From a checkpoint of a small audio captioner: log mel input, 19400 steps.
Rows from block 6 of the audio encoder, named by matrix and row number. Rows with one number belong to one attention dimension. Each number is 500 + 50 x the weight over its row's rms, rounded and kept within 0 to 999. All counts start at 0. Numbers have three digits each. After the name is the row's rms in percent of the matrix's.
# v: attention value (encoder.blocks.6.attn.v.weight, 128x128), inputs 0-127
# proj: attention output (encoder.blocks.6.attn.proj.weight, 128x128, transposed), outputs 0-127
v.15 080:487463558509593511447452387425475474493507489469494521561467506490537492408517423522461568529621430570418481475486457517471578473472505421486436484465485467417424549453479520450465506470405515485474601502461490521467592518566535564535547486481436580543550550528528507497574566482543511515422501496446588525519529497573478446516515526419454432638517606466549417467514480439459553490547
proj.15 083:547580429505537523580410518450464533512511428488436499485505538507472452532454541503495453503573520572532495475424494525442480545455502542504550459539529471431561471445503525556485497587513479480521521501593418548520415397509448483460464564521482432526553470478480615473501499517504436563464471455448559579529504504560480457491488471585554608462602409489477596550530481676421486488431
v.16 109:478500555525504434571514547392507465468467429444434482518440469439507526379485560574535515483555439470510468608372518451540500475495499432610511446450460550476473483570549435477563510465533511515524570510450489509485494561570545485473571518549489476491449552552575509526451559574429548463432531432511523371492431567561536452462496516562527481457452404400537509505455455524515425534461
proj.16 111:501505484499529564453494451477523528578544371527442551490548558481425461534472490474419472520529642517538480504528425505478512556444556507428450485429516437443474553452486534499474437548532512541549475482537539439517483391442511497498466589415473502567504411459441536504557508443600442598407559542451487530575536400453513464440487520520568560456553443476440575411570467471485529503499
v.17 084:544439490468457561549523540433507563475505507457466491585345539513478491404497538572414476473492472387562360477465468565543549450467483553583529484435487503506539570473461475434588543571501526554587576504453442510492547564572473498612503465532582472532466542542556499430479474521429584557485478422541537430480487523492541501502463458476529450418438457516546480502556459464495512457463
proj.17 095:431553524501510549423511433501529475617549467561493600434588586502519484485490461474484469594480646675493520525576424482447479514504590485459416479509480419508494497470555543541434449508536529466535461454463598529534471390482533508440502550469474521507492427502514530518529518479560500527475565528490501559590523439474465449464498533599492548503517421447438487479466538472502485535602
v.18 076:487569489501508494515583486556629496522540494517404570514532462595513495440528532504519530651475503541459417519400448548496544414562502508498496409465452539543483469501502534611468589429484530577489493429546521557454531524511484466467539479495482454476603469415549475506436502542409503506530522390578474453494502516571411431468483545429553556437414490444538424500530458486501502477526
proj.18 083:617498536464557512502392525408493539513557375482459516484511583382488477532449478519550517405523541483518481454599502475479410504480560448470463457441551506388560569453517542458520434490549481550523438573500447452493415485565477529551446530418566512580464443552426541471565552526499441523473500504429531477522485433418591478530531435485545485511586516492498571462504490567505545498430
v.19 100:539432441488551535554432561571470553437517530434629449554364505429461492589487552577471452526525472451481449570430455475558521518484518429464664503507581547517606523612531481506454537452486528464536444512518569525510498495479443457561548467537441527514467595438480442506507452471454456469521533494474502434513436559496576461432482432538470453558511486497519451423501449518484457516479
proj.19 111:509483505448543525455553391455557454586516385514430575476564503543478509511528423474479491519470560514469437466544485489440450446422539469409435507470462413546429547537514603470452452527495516626552463451472482427523500489447506524508526574477495484535450462527507617499536521479623561542459527477511452525529568442491523528419437555483601534523501468434380564434520547511513565491548
v.20 120:547590466449537427491446463368573481518408416500419487483540527517437488525432543506523484451598485456513509499460506469531514426472500349536551531442483513506546535497558484476585596534470448488476571472484451451482507466569559500557438518485519447502490470579526497447505515614512613553423495510485586493533476553466525501486398476468438482477447491494567562480546432538561422565417
proj.20 126:355587535569430553505509497566487494536588542573572585515532515486524457509511515521462575491480591571528491561530410535554558601514499591517486508530541547462484501441502510460401404521537514414475540463451528542506517444449472470472527516446422503459477519475549435472503500384476448508553585568497461536490505503529463498490584561581486546487535501449510448550433506419505394519613
v.21 077:459469577493448408418516399495398513532492510536511504474584522531557593515545443507461552487427537563511524372516517550476552528536563507569407441458476406569462551427500432570487544380462461527465501483518530505592519521450535604475437560520537482503476470551491527571416450501557497512535470475549483558477440454528476540483567549474449520487443525533476579464533499489456568592405
proj.21 087:543521480508489504547461574461507522469476496510434414455440496466493460452428606415519503523516458436528541545422487458448465471536491520551512508567568554462582423486560483569553622505427464483481533570559474508523415507574485570545456436560579556498595538426481537431488496530415457437477403509459562438568489545517537461576544462419436461491527521504580504570538455587517486430438
v.22 071:431431594472462519538454516590468474507535499522526570499524544538462611461454567516521555459372572553526506442451437506496421466538535552577496424549414492454386508447466482537462505508431576423432471465455439539536538551497466548436548480485475478558543493463491550520556473444466489575539558552540533510494460513449512503449559477469484591451439411425461546646553536500455484542524
proj.22 076:568517461474577529463528578458479522462414410496457442427462492498509415540481549458502437511556454396508546492535529564429470461508517451475519497432505427478621494481479509505555531481475454595591426582551495471492440494517564518534427495472572614538555430503455553458493529526540404499419401467427534491519544415513481436518515418505506440435574541525501472438567486552477589534450
v.23 127:542515500501538543580367451526535478407444392531464419490552595492420451535456486492565422493595447496487524517512600474475516473531543534456541508532526465539617523479571459479475582540552405462471508507470599486394482386475572495498539477536555450475525454494442516456546419541534491489564483496502570537536509523414521503451426470462507509534432491558572540484486509537515408408476
proj.23 118:387537553542399437492594476539444507492538620512595543533476451496577518475562509537490574460419513495487447536532468489573502568489487532541509511495476571521464556533482506406453374499539500419462488464395503530500560526511438451484527466447431497441413565518559414490454479446467513491570532571586421494417506560509466573466500555551502489557493535458530464523454493411524463544595
v.24 127:563471473535475447494514510537439454496570529548579564407523425465617610515523461474495591487419550564411446440524399451455398532534504581510512512529432495471402485509575572519424508498494556485500433491526486551508522576474459468516508502493404579491511483436525510549580569420501489418531504493593424492480531456526463493482557530540505473536489508504433492458536503467454588548627
proj.24 125:638473477478611514473483528453535560481413444461448413512493526492440485491462525454539397522580416427494533439446609521433515406502526427503514478495515481527560495502491510533585622475478486542529462541549481474466458509551553558552484520541607490569604519480440560520517525582521482537433406439490561505531485504531511506543500457452502507450563501527518562522580472591464565503393
v.25 066:543511549455570549465581511480392538583551586479607525547554463455491509450473519451454551438486456560498462447511450459522500497462508550489561495464514524661542561565503449555593474486506463550525498525478431495429485547411464502539517517474584467512480435537422450479496437497433466524477487524564485557509523467444502550446567525629538453476475473333519577406537511473516467513505
proj.25 076:434515542556495517450588444525513507602494423487470513314502503509494543497543491380522469529515489532503515578443549497524551417488531412556402488559534484477487440541551514470520570481466544486477507488527575512575453517500547556523490434528560523533477592424514487474596527496496517503559464498489462461489509511542492501594429492417483527404445494592518380563496491590576574566534
v.26 089:485525565543563444513619425405473479572546550555582610500574445520533529493471397461502571485394600606442551453532511545495460524522475590528477484466455476523424549525411510539485479491416573507460474453512548489523521482451490549479441606517466546500521490536462514562459506384490480475513495574611490502475525461480446481514477410546535527448486528483463469526544531455525541379497
proj.26 106:592542429480465502469422585501508560449494466430441403442496501460514459461484572445553515526545411423508567520418548524473509423534490484518565539522567520468549417488552421533566638439468536521514480582536430493491430544556509523539456388506598521538577529487505501479498482595457446506515426451433556480486464526515527528526526487444464453443557516574578468514493447581473525546409
v.27 096:488439467578469493494431467591450477447521455536540592346512535561596537487599406494515626591458501548410510501476491561446511548553510495475458518526377488514447472461497571555368493462507514503430543491500567474479498552404551542512517482468461564506469498536503551574532540454526454496512413489547407488472551492484470473490490635481467456498490492524536485505526489468516538567571
proj.27 110:639519469468622483487479554412537546474443468462482420549496498477437435507424544487533452483561475451519490409462564504432526457493501446496527445444507520458529543502493474524570597525518464526533478563574454493488470452584462520525444522517574501536584485455447522492531515558471437526422416495486592542538465510539520489515491434428535512492583487483488612462576436608402545473372
v.28 106:529458445545514545510519479547557434508519515432431459478506525501546412480468424559455488559545548467383489594384487543543530402473522419473467410496550509537492530583448574542490500461452512459502532514446520558434502551526559533453597570497474579486570529444575459511474512493491471511500495460497429456484545572506491414537493443443475464518391586479622360457557458510510537473489
proj.28 114:575571508487508510509393481390555518531530348537493560511548510476477452563503501565547526475488531505538462394516498530450435504415554513414536480464473484417468554491573513489509432516547437590563460497514439486522442435502460495504426509436557437517438461561488616450574524582492474522463542483553568554532464469484525507435508524508570577573598440511448588483459496589476554478475
v.29 091:469594570512539616458480456517605485544470469584465485406634504524510543543471415462530524531521553491431593442538607459471473455534498510463437450536467476575452464432491528555372476523491456445391541472492534456437462408465544488425516542504526512446545481514468533545512471520571494477604580545517583595501513485449447473520471546506525561493480540531514453529534502534513495398507
proj.29 106:478547514530381368535487550497433552409545597475553470546450414452557471459510575533541551418491410450525503538449516547527530588513436535540579524512523584447503554485499412416530463480518498406499481525509461534470526532529409481525443403455468480459489563516543412461476442533442453479543474550564414474424468578458480575492579549527471462523553541472557468522435475474537458523506
v.30 102:492589472528520469478507423494531531544492496484474419534601555499433397508445386477463439489513567467571440427583572585487545526509477566446466495455523420575610462431518517408524470569529446491530525500499475524470527421541564538460433529523605427496544498499452532484435567583553513518526443453480523499540557467503433544607439516457542493453404518482584586454489486516488472479463
proj.30 111:431519540552357496539493499543469456485532618564569524524491496497563523482521546549499582493435470546480516570509481475568498555542487577557542534535485611522525479513524469503474451467510508398446572483437517590473526519528485463451518440517473502413458567521574395473448454495398506438587525539591482468453451576499486511502539502582427453533470541506547417571414530428508417482584
v.31 087:577438487354380541459513520498443525429456548537580494541471562511470551507592567498429474382493493480530501579496516404561463497487513614509590474485572526532555505468441482466541617530520438479523479485574538561514552484444532405478473520470483467507373459513457479501503496594500529456498563469560426510499425511463502550509543479514529586528484531503486575550469511492510397434494
proj.31 091:389434551530477467514630459567462527609485484504471528426553495495599540494533493426462476547492587515473512539539519478506505464552537483529391594505475484570417500523527485469454453448481531532452393464408580450475514606463501548566516446482494499476502544480554481549446507432556565509530543583537429461445560509481501620507503535481503430504506516459471461440484508405557550565609
v.32 118:470404490492466484466559508490381506537590548567567504550471544521435585494597536526517608502564505520564467588434453506552568504576479492465414487509450491544500457514515458471526572429395578515461524538517465391536529414486510387529508503469485506493469494463408516484504509500516469538481502590562576486466468503470479509495583461530480467555383455381521501532403476488562528425521
proj.32 108:466546455556504592499542510617520513442448445390472527479464527541548482450442504570501435477416557561450463514574649498481515520467469423473539526381516511480482592537445512450455675555595545483473476486516524487411499536484389535531516498510496480458531509518531507448464524489502621434457538460481492546478525495551497473464452465443527555561512597501505504540521442537474488451433
v.33 091:579488456416576532491424532496385536522522526556570475426511441526546516499512590459537496537451494438522515510553462451505518547430570455520531532523455541467499470511534508401475504442580495479481528475457550530520469483526521560457472520492558522456499489564585486403547541508558467434452430539457520504523547546459514587415448449468502533567598620451465517414692459519449548444498
proj.33 099:531448524501456460485515539377538431478485546489460450561454530450389425502544409384506510517532517464508559488451479561516437521561536545521495449562486485400494539539482491518589416504477446519516476429499410509507544494443597418571456507539518526584611460550514508570502465529474481565515455442566498483501451427488512486603569497574488410444473413578592531496449462496493439544532
v.34 109:466434449517454551460504499475406447494446560444609483562540492451438429476493433491483527457509549468544498463465435531560559519470433442487480534513584570484472458567473530468481622602555448510493543478511487497601541525486510436501518517534442507492548520503452499505545537627487512555473451645575440490499518522462481520558479422469516520413449467367562551399420485514546509531575
proj.34 105:548583621574508455455566545611652560503532481472471453518460495471536491490442505554429447484448483497554431466470515493530447481491572484521586543555502520497532539455439505483517489418557543457481401452502530544496483545543462460530473540513545529513398559506572542435481485457482553463498517372489598630545494455540438431433529513571516561566564522488478491550492500526448447415479
v.35 130:521443410457511459485481413500472564564471489491531585571473482582575499527626475427493465466573460442523456436605484520560462472512506526528547560551499480498526573516494537443437523479516538506514473511482421449603523483530395547553484468431481585520502496490505516533465565438520534479547427409489450506512405434609509522460574525467460501528659471547453504465598468501476574497553
proj.35 110:509466482550491443493550573404531504454559463507501470534490546432478408498443538412498470468461546436562506440416463529496474576548560506504471468467533469336523465476489530480597461450509504466481399473479471529473477545436619442497517580549528491548486504566517486515539451512455518510483482562454514574574568395453528515600523414478476407438501457522545616470455460465489404550552
v.36 100:506520456420454419540559646484450535535611536515445509445472429414475577522482550500498485453510570485454486523437461381514548541488579580505544527493447552605477515450555525559581499422539504498505427481455440500440578480475554427487508508445427545505544455461508462458476604465464450453507497597545563550478492478503516505438494468559443555521497524429559534598534510467508480517607
proj.36 100:506501425535520523501556504545488494443476395442457538546481545583547484520503449545489494504510453582510486535526562580477507532482429427463493504401506529454493525512518557367482628543486531462456496508590548504459481500452401557498487492525522377468542465609448552532490454493527544464418530467452561461480542500518517516533427476410610540537461467508414463513392437559516483428381
v.37 095:507538465547429488501508534529542488482507600557564459440454413514516511542608500524377529513483485518437448577498526512512507429472468460452478489554482420518524520624472513630507523539461563461549443494509476543494580562533521470495555488512412538500456532458436520545445526430415455384573495473521536519498460484577529445442607438617539491506596510488454473537433466467426556434520
proj.37 096:513423528534529477491557431542482590494537464482445520540580523526489455566503555512617446462531475552500445472491477502528526523399554503482464459363453539455521453503525515410581540506423501601485429558542486541463479548378475531509499476595551421475441437539574411456501494516557539498492531560476553462490486539515524467605432502396465592437511491492495494543430486531620456496450
v.38 102:449467475458535513590580622502557507607509448484486464442454422506381492584448407495519482498485558479460489608499452492516476455502430465462606500527404521453536538650488499516468478503465475507492540480553519510597593516475545562509488435451448466527508503497448495567477537429462497542604453504534492543498468475563472479427512623469533438567503503467465611482475501503508504554431
proj.38 099:602415475558528406466507522488547550440566489482488551535577520465543448486460597514510514511464465465491485354458532457539565587481579476569500498364544443428553479439542570500536541482505503426525465524459523532487435545444486501419541575512530487481427512541460507533590474545484545458462493553424553507589601463495514507590550433488537429459520394524461490455484536476543467460576
v.39 094:415525477559504440512508494470465463479540530430538567449532534451478560464570519511417487426537495503494487503475572479547506496438566514537549533483489485420428532517547485543535499554559577432415522535470561597524504444458572378481558488525507508458528498500535477502552574437612469448468466555460512411497459470455522559442523477575503398495603612457537518440493580490438359423517
proj.39 100:509487529436477560441556536611499487525546460542482540482468504557481469592483464488580463527497533469558528513576637575434523531514418442482519559495498544575510424535412484486466534423507495533473467489543564517417544441517435600521434480595494373513463478526464508458413462578487509585500537526495460593500531522507527398556411480465593550535492535468470478605454472561548524515480
v.40 095:515527453486388471470538556563476524551544621487541469445466393497451515461580469533467518526485498517469367557413454482490463527473485544451449470486456538516449499491522578623506523452528493569521430467476498505565602542542548525459537522554367572502550499516541444567451570456508429462589484547508468468464480552553512413401517461476556442564551505508489490470436491479445598527556
proj.40 097:506486545600548490530543425524495495434516430480493559535607542566536505531538528688492473506509478573482488541481491530542571457423544435517511484413523461537497501489494566386479583578510552511546539611522506492481454499412428563469508458452545447488474416489521472481502542512552539457473588473504616434527552532531479503537467549508541598464493512481409477511498526503538438402404
v.41 107:533484419468646564470429495511444480551513381556423516495461504583531516494460543463632478474470451500528566496532425557587503405446538501590536503514398443526523425464465539442428507514552440489446501472439468563469440523516515527515494495437535561482577424464532498545557527488517487410477459525507425563538562479410536521417500494481497574536540534512523507515624443523494451531554
proj.41 104:515466562482489457478492534373546507553481630422502409545474529458405472456478431355449529538519552471474532462463477524449431589541510480528474463566486536409533593529552499546578442491502456473496474390448421489597527493489587443524494589547513510536526577549484528505568518499497521550482476439507572485506459502501508449572534456538471386447485463539566534473433460521458504572539
v.42 100:565621517452504498468476505461458561516467505410442574557565482455528426437480485457486593451390457518482625440418580372545462494584573498467544503509425536540441550416521499533472548523587467440406513466512460505455588541452477455518490529446484466472617437541511482500534504414526480519526484548479503454507558510525460541545428495575515502477465525565482448514548567526507516540581
proj.42 096:555463537487542564503456517447541490433562417520578434485468552511484530472485399526469383547576471494541469501587441624467516521568457552500438517591618461443528463542510506461489493465494512502494523493542641460619470431578552514607467507522526579564526474501467554525437460543505454528498497441539507519488436413487555429471517533467504389503559438480485560489464469467526470446446
v.43 124:460504517557545510483638496503538421499529439516581496394534564482491583571554467584526460541562520561451518476450538507460466458438553493494394471539553447490574476529419451539523474408447514493487549527490420591473470449461576513436541515536444448493508504478557481579467467493421411430451521547508529542477515578424518429434530412417469494531534533419549453536500493498477468373480
proj.43 114:461521476427474570520448390613424478545476552519435557468560443567454560484568521538511566545480513587455536625529520428485500498469441493523546479491417521589441507540534511530447542594500512543501590504560499454496521473465404580503512423514511457473523445457486513476436566509525541507532596500545501436449448630538457504475466543495535620523444546467468412532505526516545573460444
v.44 085:574433482487534540560452415512498501496452405542473508501453516421469555493549526509522444489537448499523492604547550465553382519453464537485481493508566454554439443450474617468411478499515437524509490518429495541491426553488477511513557460520507546532623485531556426558541621561506450457448432480523427579506486515488464536512464566421478484501402482561538394434592551513458495603522
proj.44 087:478587552522500429488526500491520485518507628456450503518592489522498499519460535448519618510497492510422474409400440542426476523533529470565497441518424520457499532495537543561528418471483492479497401431472448527620603438511523448442509608473577466456431543507434563483551387383511559496486500530486596510577578491471495486487524441531491557459526502498462532448483444598480530489527
v.45 121:455481490496455464478615433508418495477491434472562406437491592440491508437498523534446474465460587557508443523475579502577491590523542502448557501429532485543432563538526573561444527515539523487456524540585473586437489505458566480534507517484551479506432533484491487488476521524517420505480528365547495439494392537429544505479539417588510489480465448426607583491583494470431438455579
proj.45 109:452508518476484605517467502612502469483498557513447564414519466607484517536490481561497486504499453488483483526553520523432519444503411439483437500472462591611521483490591471497495506501495473551512521541528540466536517467550440613509490456549490478509522443527428549426366423464599543491514486514528475515464533564557456439446435548493460606522475553501400381531419543555612523433468
v.46 089:506566536483431521426580466535566505627431420543536435442478516593482592430529484532452504448483603466574432548421535458584632494478498498489529548509481535526509451480413445586402457400496490536566582532457557511471510462521564506493497521463499464535549524577495512524499501540501464551482453523431529530479430541449436501552548470496465416552432411430469460476466518490477492421466
proj.46 103:478498463444526572581472490606439471421446546462450597452540459537573546519508553600556565522502501584427474583530548494460528421450468504490542500522500451598475551489588556529495580606462502505518571503512513490579503482507386531494529452437485517455492491445464547455428456468556548451498541443586518472522512585505444480411468513538462608530500551444415415532541528527553545449507
v.47 098:572502470453466598600476547527497486513413623617440435486432369518511379532515505519513518556463493414550509444526446522454601469507446545533492523550476539509506553528509465603563601522456494506532456461436487448489608537545390565546484488488445444555499476533409495499436446542418527551555481533505512488471569480552582464478459449458516462522488459495520489540464474500542559497521
proj.47 094:553446552590551425478578465452521555513531451424535502588517571468496509480494535624475506473522472594426382518405387459598430498394610506503540449419552450477563483448537519406467477534483482488493534561493504493514460554494556396553508541418531541435509495482556487521575574476504472386521496428513509470458500517501487530481548544560475529435512479539490473452515536514436515482445
v.48 103:370526512491435541354539560513487524487505472477554533497493533539484553500548553487395476441518619581491542510395570507517503521483530447495578472492395479575527539401444485550558486386450559549484507479536421547542625523507580487521465485521427497490459524421480472473478459500529544477606563514535527526482509479521400538552577518481489558510539523491505535546419555460458493458436
proj.48 099:530551422498559509544543488550486510461502395515423542515451498490585523516481521552556473462534444552506493588640509483492553512505480587474390522456544505454467493552534562415459607571493598511529464556630552553437478496420411537492513449532511463519468420585500452530394445519512433513534510563411500461499486511513532470540484439429496481566511447451476546495440501449591523457454
v.49 106:509471499367568539584542434523559533504525408425371573565512533491564519461445519510538512604459466461483500553522505512580452406557529503507488445496505524563408438598463517474496418461537489574549452534503499522444437546464430549552529502400591513503506423523572501531500470494486463498540553384516404542485439459439538445495481540542476494510516407563517474536530523476557453542554
proj.49 097:442536526517474488479394558375499456508483611477615442450502519562423516494461467422429572516490510511475478431434435531400466599502459436514440478482462533444603525510585452586512546475501441438464526473449485423598489499543619558448501534514502458470544572513379522504543520479491495502398497579491496494483512509478523568547476543441511431496415545506476499475521436527480482522548
v.50 119:393445541475412417522590577482489508480481436497537480435425430522439529467471497541424462538515527538542475599505504491545465473541463606533598477475467516523552493490540522534470512484583541472567506464489589511532549471495550397538565463516458504555418463522400472577538517361517509583549483511555521534485445523453507503531506588541577430541460410561484526525527466466447422419432
proj.50 112:529495458552540543488566504575492558495523545464426583447576523517545552515433603559593549463505505552412443455557620494447592480411529398487479435380458467581524510473519531507471571529488445482457504494497483467451526517466440528436543517480440430418487526478419520416554484516521539408461477560452440513550609530493458437510465483500490564512484483437421449557507541554544558497547
v.51 099:414405460513481444507564544474435475411613526523473442528410568462465605504533512566475525577489513469587449476481487510523507480495495559568458544523524543487410535567573529510522617457502610428479474442539555493565464480395495379526634517547459562475416435518435496485466465496511442564491536573500544493480448485462496480496520450520494436496492506577539455514458461478571465475558
proj.51 102:487567550523489567488506489630493486537486506462459581456503494555482524507484502582532495494426546584452472546558608509473492498449473390473516498381428545558507512522426440481440567550558528519484516550558500444395554458515435592519466460514459425496541480463519446487473566536520567451495553532517465512479532573529519461479424555514563632537444610460476423598530505559474520465420
v.52 089:572548401429487479566502541542555431473547454626446505414400487652540550442487524524550473513510537597471465480514416492479542458469521514568514489508415457492477438586448517515547418488484519529538408488486524581475498487558465514497470538530568459514468507536568441466526506424400520465534509395500494616485537551498486496454411478475464584504500484552474470589600486468469502502458
proj.52 103:511392509477493510501433448406412560564444597435528448526543506453389483480556503481477555549570465518383562521439436501491499466462519521493450424529473506497539547520604475499524464558460415526507580482469448435587513483472539439487511481474482550478565456469463484510528549552553464481504450467557518350439423572467493527548548565503425416389447427527539490452500546466516513532548
v.53 099:549594407475577420514440544430465479447604606565370530464455510484423534478473522455488503447418492543502481522427452521526529446563571490556481460504454487531469563479486521539572468541486550495367443458494456570444546492504490466502428439542548468525503500460429547460494576433560532501533454499550532472530514455519443591499455565460588496459455535522458552516528590497546521622544
proj.53 100:513394518504526513469527554483546548546497445528625432531462531498523397479441412487515444488589482384488524366534546605494498530515447473461464538509569540460541468554530449441494521398517500478496467539457571489509476444541537483531436572501500539507494456570485444515524514545510450569484416451433497462451431476454567404582475448468464380431543499545532489440445485528395460522486
v.54 097:568590471482554467494365529547586574550514509483540515582456527516580488516534415444492473471494407495434491534463541520541403579519450480495484494504501439493486455531580529388454453450491472500422492494493577512570472514621478520400517509430447608461479573510491549547488571578517544428497505486498430505521513480591473485428488565428557530528563533491505466464610468524428544451499
proj.54 106:523475585524512458484494525393540472436541497505503454503518502421484459517507520410539469500521534395564568396493483522491552518595567572548481487524540454390504449465397533522533475443529501535536411505499455539489456522456563471480518570501559470592506526511528426543541501492449478544549515577448535492576524449463545485584566463488497367469494502572565634469461473444463397589544
v.55 087:461427472450591529524498424456558478409574551542462511498438405564602486457457532499598499598548449377541457382554479609496448452469472508535531536558448548409435501489512524456573550551473598447452473469463526460534467464503423472451490473480454553509485512508593516480444489517493533468462530586504475478490516470474461489512543455467451534562589591584551467521518579468524531528530
proj.55 091:560570565565493456421550535478482521576512490471496489563429549386411459533506503455474541524444582554479502548453500487546400589472563480530546496476497429423523478510407510506458459448491479482465423438484447543394545502459637451559533545547545430505537462534501459595540551626418477544531562527506465495490507507517575564566501536553576500466430499510590551527477454509439501532486
v.56 081:511518495360440496524499488457510586479409459416538521483539451446537423494453467515439528544486630480537495495391507416571576604487507502497479468432473641502422535457486577497475508563474576507508509457458544508540533595445483475515577550539518548486564475565503480479482528568478504596491466514424488417464523503524505489544469396492381461464439536527539445529432499528542482496560
proj.56 094:496502528504528528536533459597482478482510461532541555466537528507502574535529489610481531535490440576482418539507501528481556391473497505501489573511513454628532444502515467508456544529493475491515559558549588476541526406567496569519497453402469471490525450432471495494460494502495430431533581470592517502486518512533415469386486623545567628514493491422393431553552552519515539420404
v.57 086:483488572544614600583488551565499483410496512477449395572497523426432452557495482500531515523481410461539553480562496495453394475552522507445491553489571505380533518487575425422528489540497436533418495549527508453497390562450517527594563437488511386487441467541494465424597500503520509530372506481461498590536533502531498471460553531491516482529459508471446429498462511525496565526470
proj.57 089:541480423469488384452490517475519540572482534579517542462434464510493505473511525396521481496525469420510412428489493424554462491505473494499494506498411476529501506528396455574516405483510518474550512449475426567501531475546504435441455524527458616488499572449571537592582474415466484439508430545494464476499521440434483637501478493512509430496450486544609519461653465439450501563541
v.58 087:525525537437561533567463459411528563437535467528466448527507546457498518393464507505492430498432397429552513574446564556479523556475502556562515478541477501434569460506515483434458369502631444467525493481551621444481433515494523527506549443542584499529436470543496521500526487549523500498464549470458548510515553503484526419509464512507619450520496413581496447397393505549548555468427
proj.58 089:491515587495513520483411499585503451492491608499515510436534480491545546519496493525554522541563571485415498427523519458492489380477475475436497497493484480582517523488450461607490516502459480521482544520461414473565528434581517534502461493428425521499504557395489442521561565461557480452504444519587395484557454533518500544414472554592413521448439599464513449515649508498431529542592
v.59 099:552474519570484481451444531544467542459536494525483450448477461496540545473449472453536530498480423456556544501510518489444519594512522604630450445530463512486568441563477489415425486529620470442549427486540580382532482507524483597509482468495622549500521490523462522482510496486492536509487554451533501480512512475488538595453479589531585472475482460517370561471565375452455610489436
proj.59 103:450479498515463467523491540324533476449475542484568441500443506468489433490490466455505475446535507397512570408480504517530552455517506468464489493488548485459561544459461494510573428516490446521508496510415369497514500535501569449486477538448461569580530575520519480518582501485506465537477362505526476573546465406469525475569556450559418423464514481556581537476529514485452369609582
v.60 089:569603508481474381470477563441510517514485507538430472465507537546575508511469435447496461413526613544461514541516457437423508509462486547555430451511430461450460619510468475526542449463491488515463453540470478483464500504630543509439538531560519573539607477517502471433469546494431476552514515421505534573511522529509474452406533426364532483535541576523514464578407593518526539562488
proj.60 092:516434499428537489573450460494468556497543434531544512567536506447512453539627466445501487544501390430509617485410440482526523478527525549531514509521642524461490424526502540507534465570431514519550500564538510514524487462438547478477465496492521465569472415483545462593534447532571487476541532538498573396492423472530555577562513522460454393397523440551537542380491516425485468518545
v.61 113:528404505482505613515481543619557477526481432483435408514530464501429476508420441469502529554412518459437566524483400494453434584518470529470576524513471558483517453510474459569463514446461404600540471542494497440529482516572508595587458471458465472516613462566520426486545483515482497514570550556546431584524538497464460456460496498414470508623436470469511453540493497557528542568465
proj.61 110:562529499517538348519491512354517526507447562485470503501477501459533502461528517515459545515528447505498426467383420441553511487457520517564543464555489429495524539472498571504501476581502533416553507452456415540566482477441498447383518561413519576480477495458475583552624514391484512436481463461493568399553495509486479604521571528571524493480504424502499483421581500460484526507537
v.62 086:530507485420491575600489461540521483465589461535441342640542543440497498474443503488540500475436461464433528470524469538459415553559545540403569444501470549498398459542480472551419484532574520471499467492582489561536427491489515471609411513413521450487538488620516471459502433554475504470508588462524491607492534506446555452484476527467538492502523482490543416580476506489511516540494
proj.62 087:543515545516524485487372520473512516574416588493510542405448477527486520506532480567440525540467515560513466557483472482560487429463360485503491437591529498618516471447491502453505480509513496495482565512506521488530523498519492573462429501536513569487569483440476572560605595504577484505506500459585495336548477519508490595413489599571544526476498559505514442504643522483516543486496
v.63 091:512470545565510542451529491459492452415506482611529428536512487520381596462483518485512455572532420471545479544529478566452461590529488565524445483561448499458455475532503480469429457509494507510539473547496584516489429481617511510590528392527518447521524546561488451455535439470495532534478571491450527612525538489432498524495588515517560413580467474450412421487357491465531569497411
proj.63 094:533564489497522474505480533526505575529461611482435542495489490472567472532528545511545517443484553467464486443439582455558535451434467483494569499524497473524519548474422529565529468524493493514497459451428343546487571492458478466428485575505482561496461548462539493513613502438557549506442365494511484449576514492479504567494498465561421582479543564535594535462662526547490519572621
v.64 111:522529493437509595536513472473641445496487586529360471530498395433494473516485545526548485567430413469441468528524469547552380469555451508512518463455465550569461461518490565563449514579580452459515502507470607523555491519544503543574432516508553445508500373503548501493531543484445501563536398522545444478475542519491513444439428554489503382458467491479518520540509485477516500596553
proj.64 102:504463467549523612544615471607423522478539398584508443439514492531589489544435466572449507491497574570428510600544517474481642419395504506506432488456511364578552494493531540420449481518502598506436478512506474422517495482479528589455525474532436468515524472456456458482490445495499447478502518463490495590509437572460428468471515462527507533518469480493457494535481471457573484445539
v.65 091:422534398463449496448461505491583461494473479499464529546470508551559592492477481542501470499414465426504386457541482472524579405503495467442534604559549606571571501492483525535430446466508506427519469496517498470510481545504530510444479484531468534468531491519489533490520599490498447420476379480481485566494525510533533474481492486443486460444499624493453630472544545523512540672612
proj.65 096:529498530494566535556591492602445499538561471518406478453487462585527519495503620460512542536584535512444476523493571549474453459502507513591493415504499440504446411592560471460523476578499581592522576510480579452587489518480522592434476534448570500519498427460505467450505413577559544529509511446542515509507425547447445454526484501396523522532528390539461431535492498488532454393486
v.66 109:616365433523549456536456501519579509358435502597406463475518513558528488523463491474539473537461466469447600475545488538393456548462512564534554461528442488495500562551565536534463496590553442518469429512497592534534536481428493498630455435472530492507416506454424512566474505490558526522524503515550544557510502494538421439476520556414477547481554447558584525545471481467529502459523
proj.66 106:401663473520414555528552530449413559479504488494542400564490442427514457498548461565503447532412499524566411516494508498513516522462496390476534490461559500566488404480523471456475447472526543508565554624516397509456535484517472456389526506565468433478505505556572501447536488431523507481452480530443519500514507598510479555520472408510519387539533579520461570470529466499561486521509
v.67 106:513541409475531579494540496581454537588530484478546475484406445561491442406573441505558524462445510454508527463525414562644487379528460487421564577512516421506546475602483477455489519489509474529531521504539480488554499536591509596485434510472506557471468462450549485501581444350413533457571504494541475547478531510455538475468451434472509467533523421500433453514546498490469497573559
proj.67 108:504416569480491485517573502542497454536475418495457555469576493449582477494411525567438509522447519494417478604431578463445508560450532561534368440527394478495549529458475496470423508524543622530456542438461464436538419491474500569590567469496491487510500400491427511470463476559528485463580486447520507528523489570436452487531544549488540564402495481468572561532506431531566457466443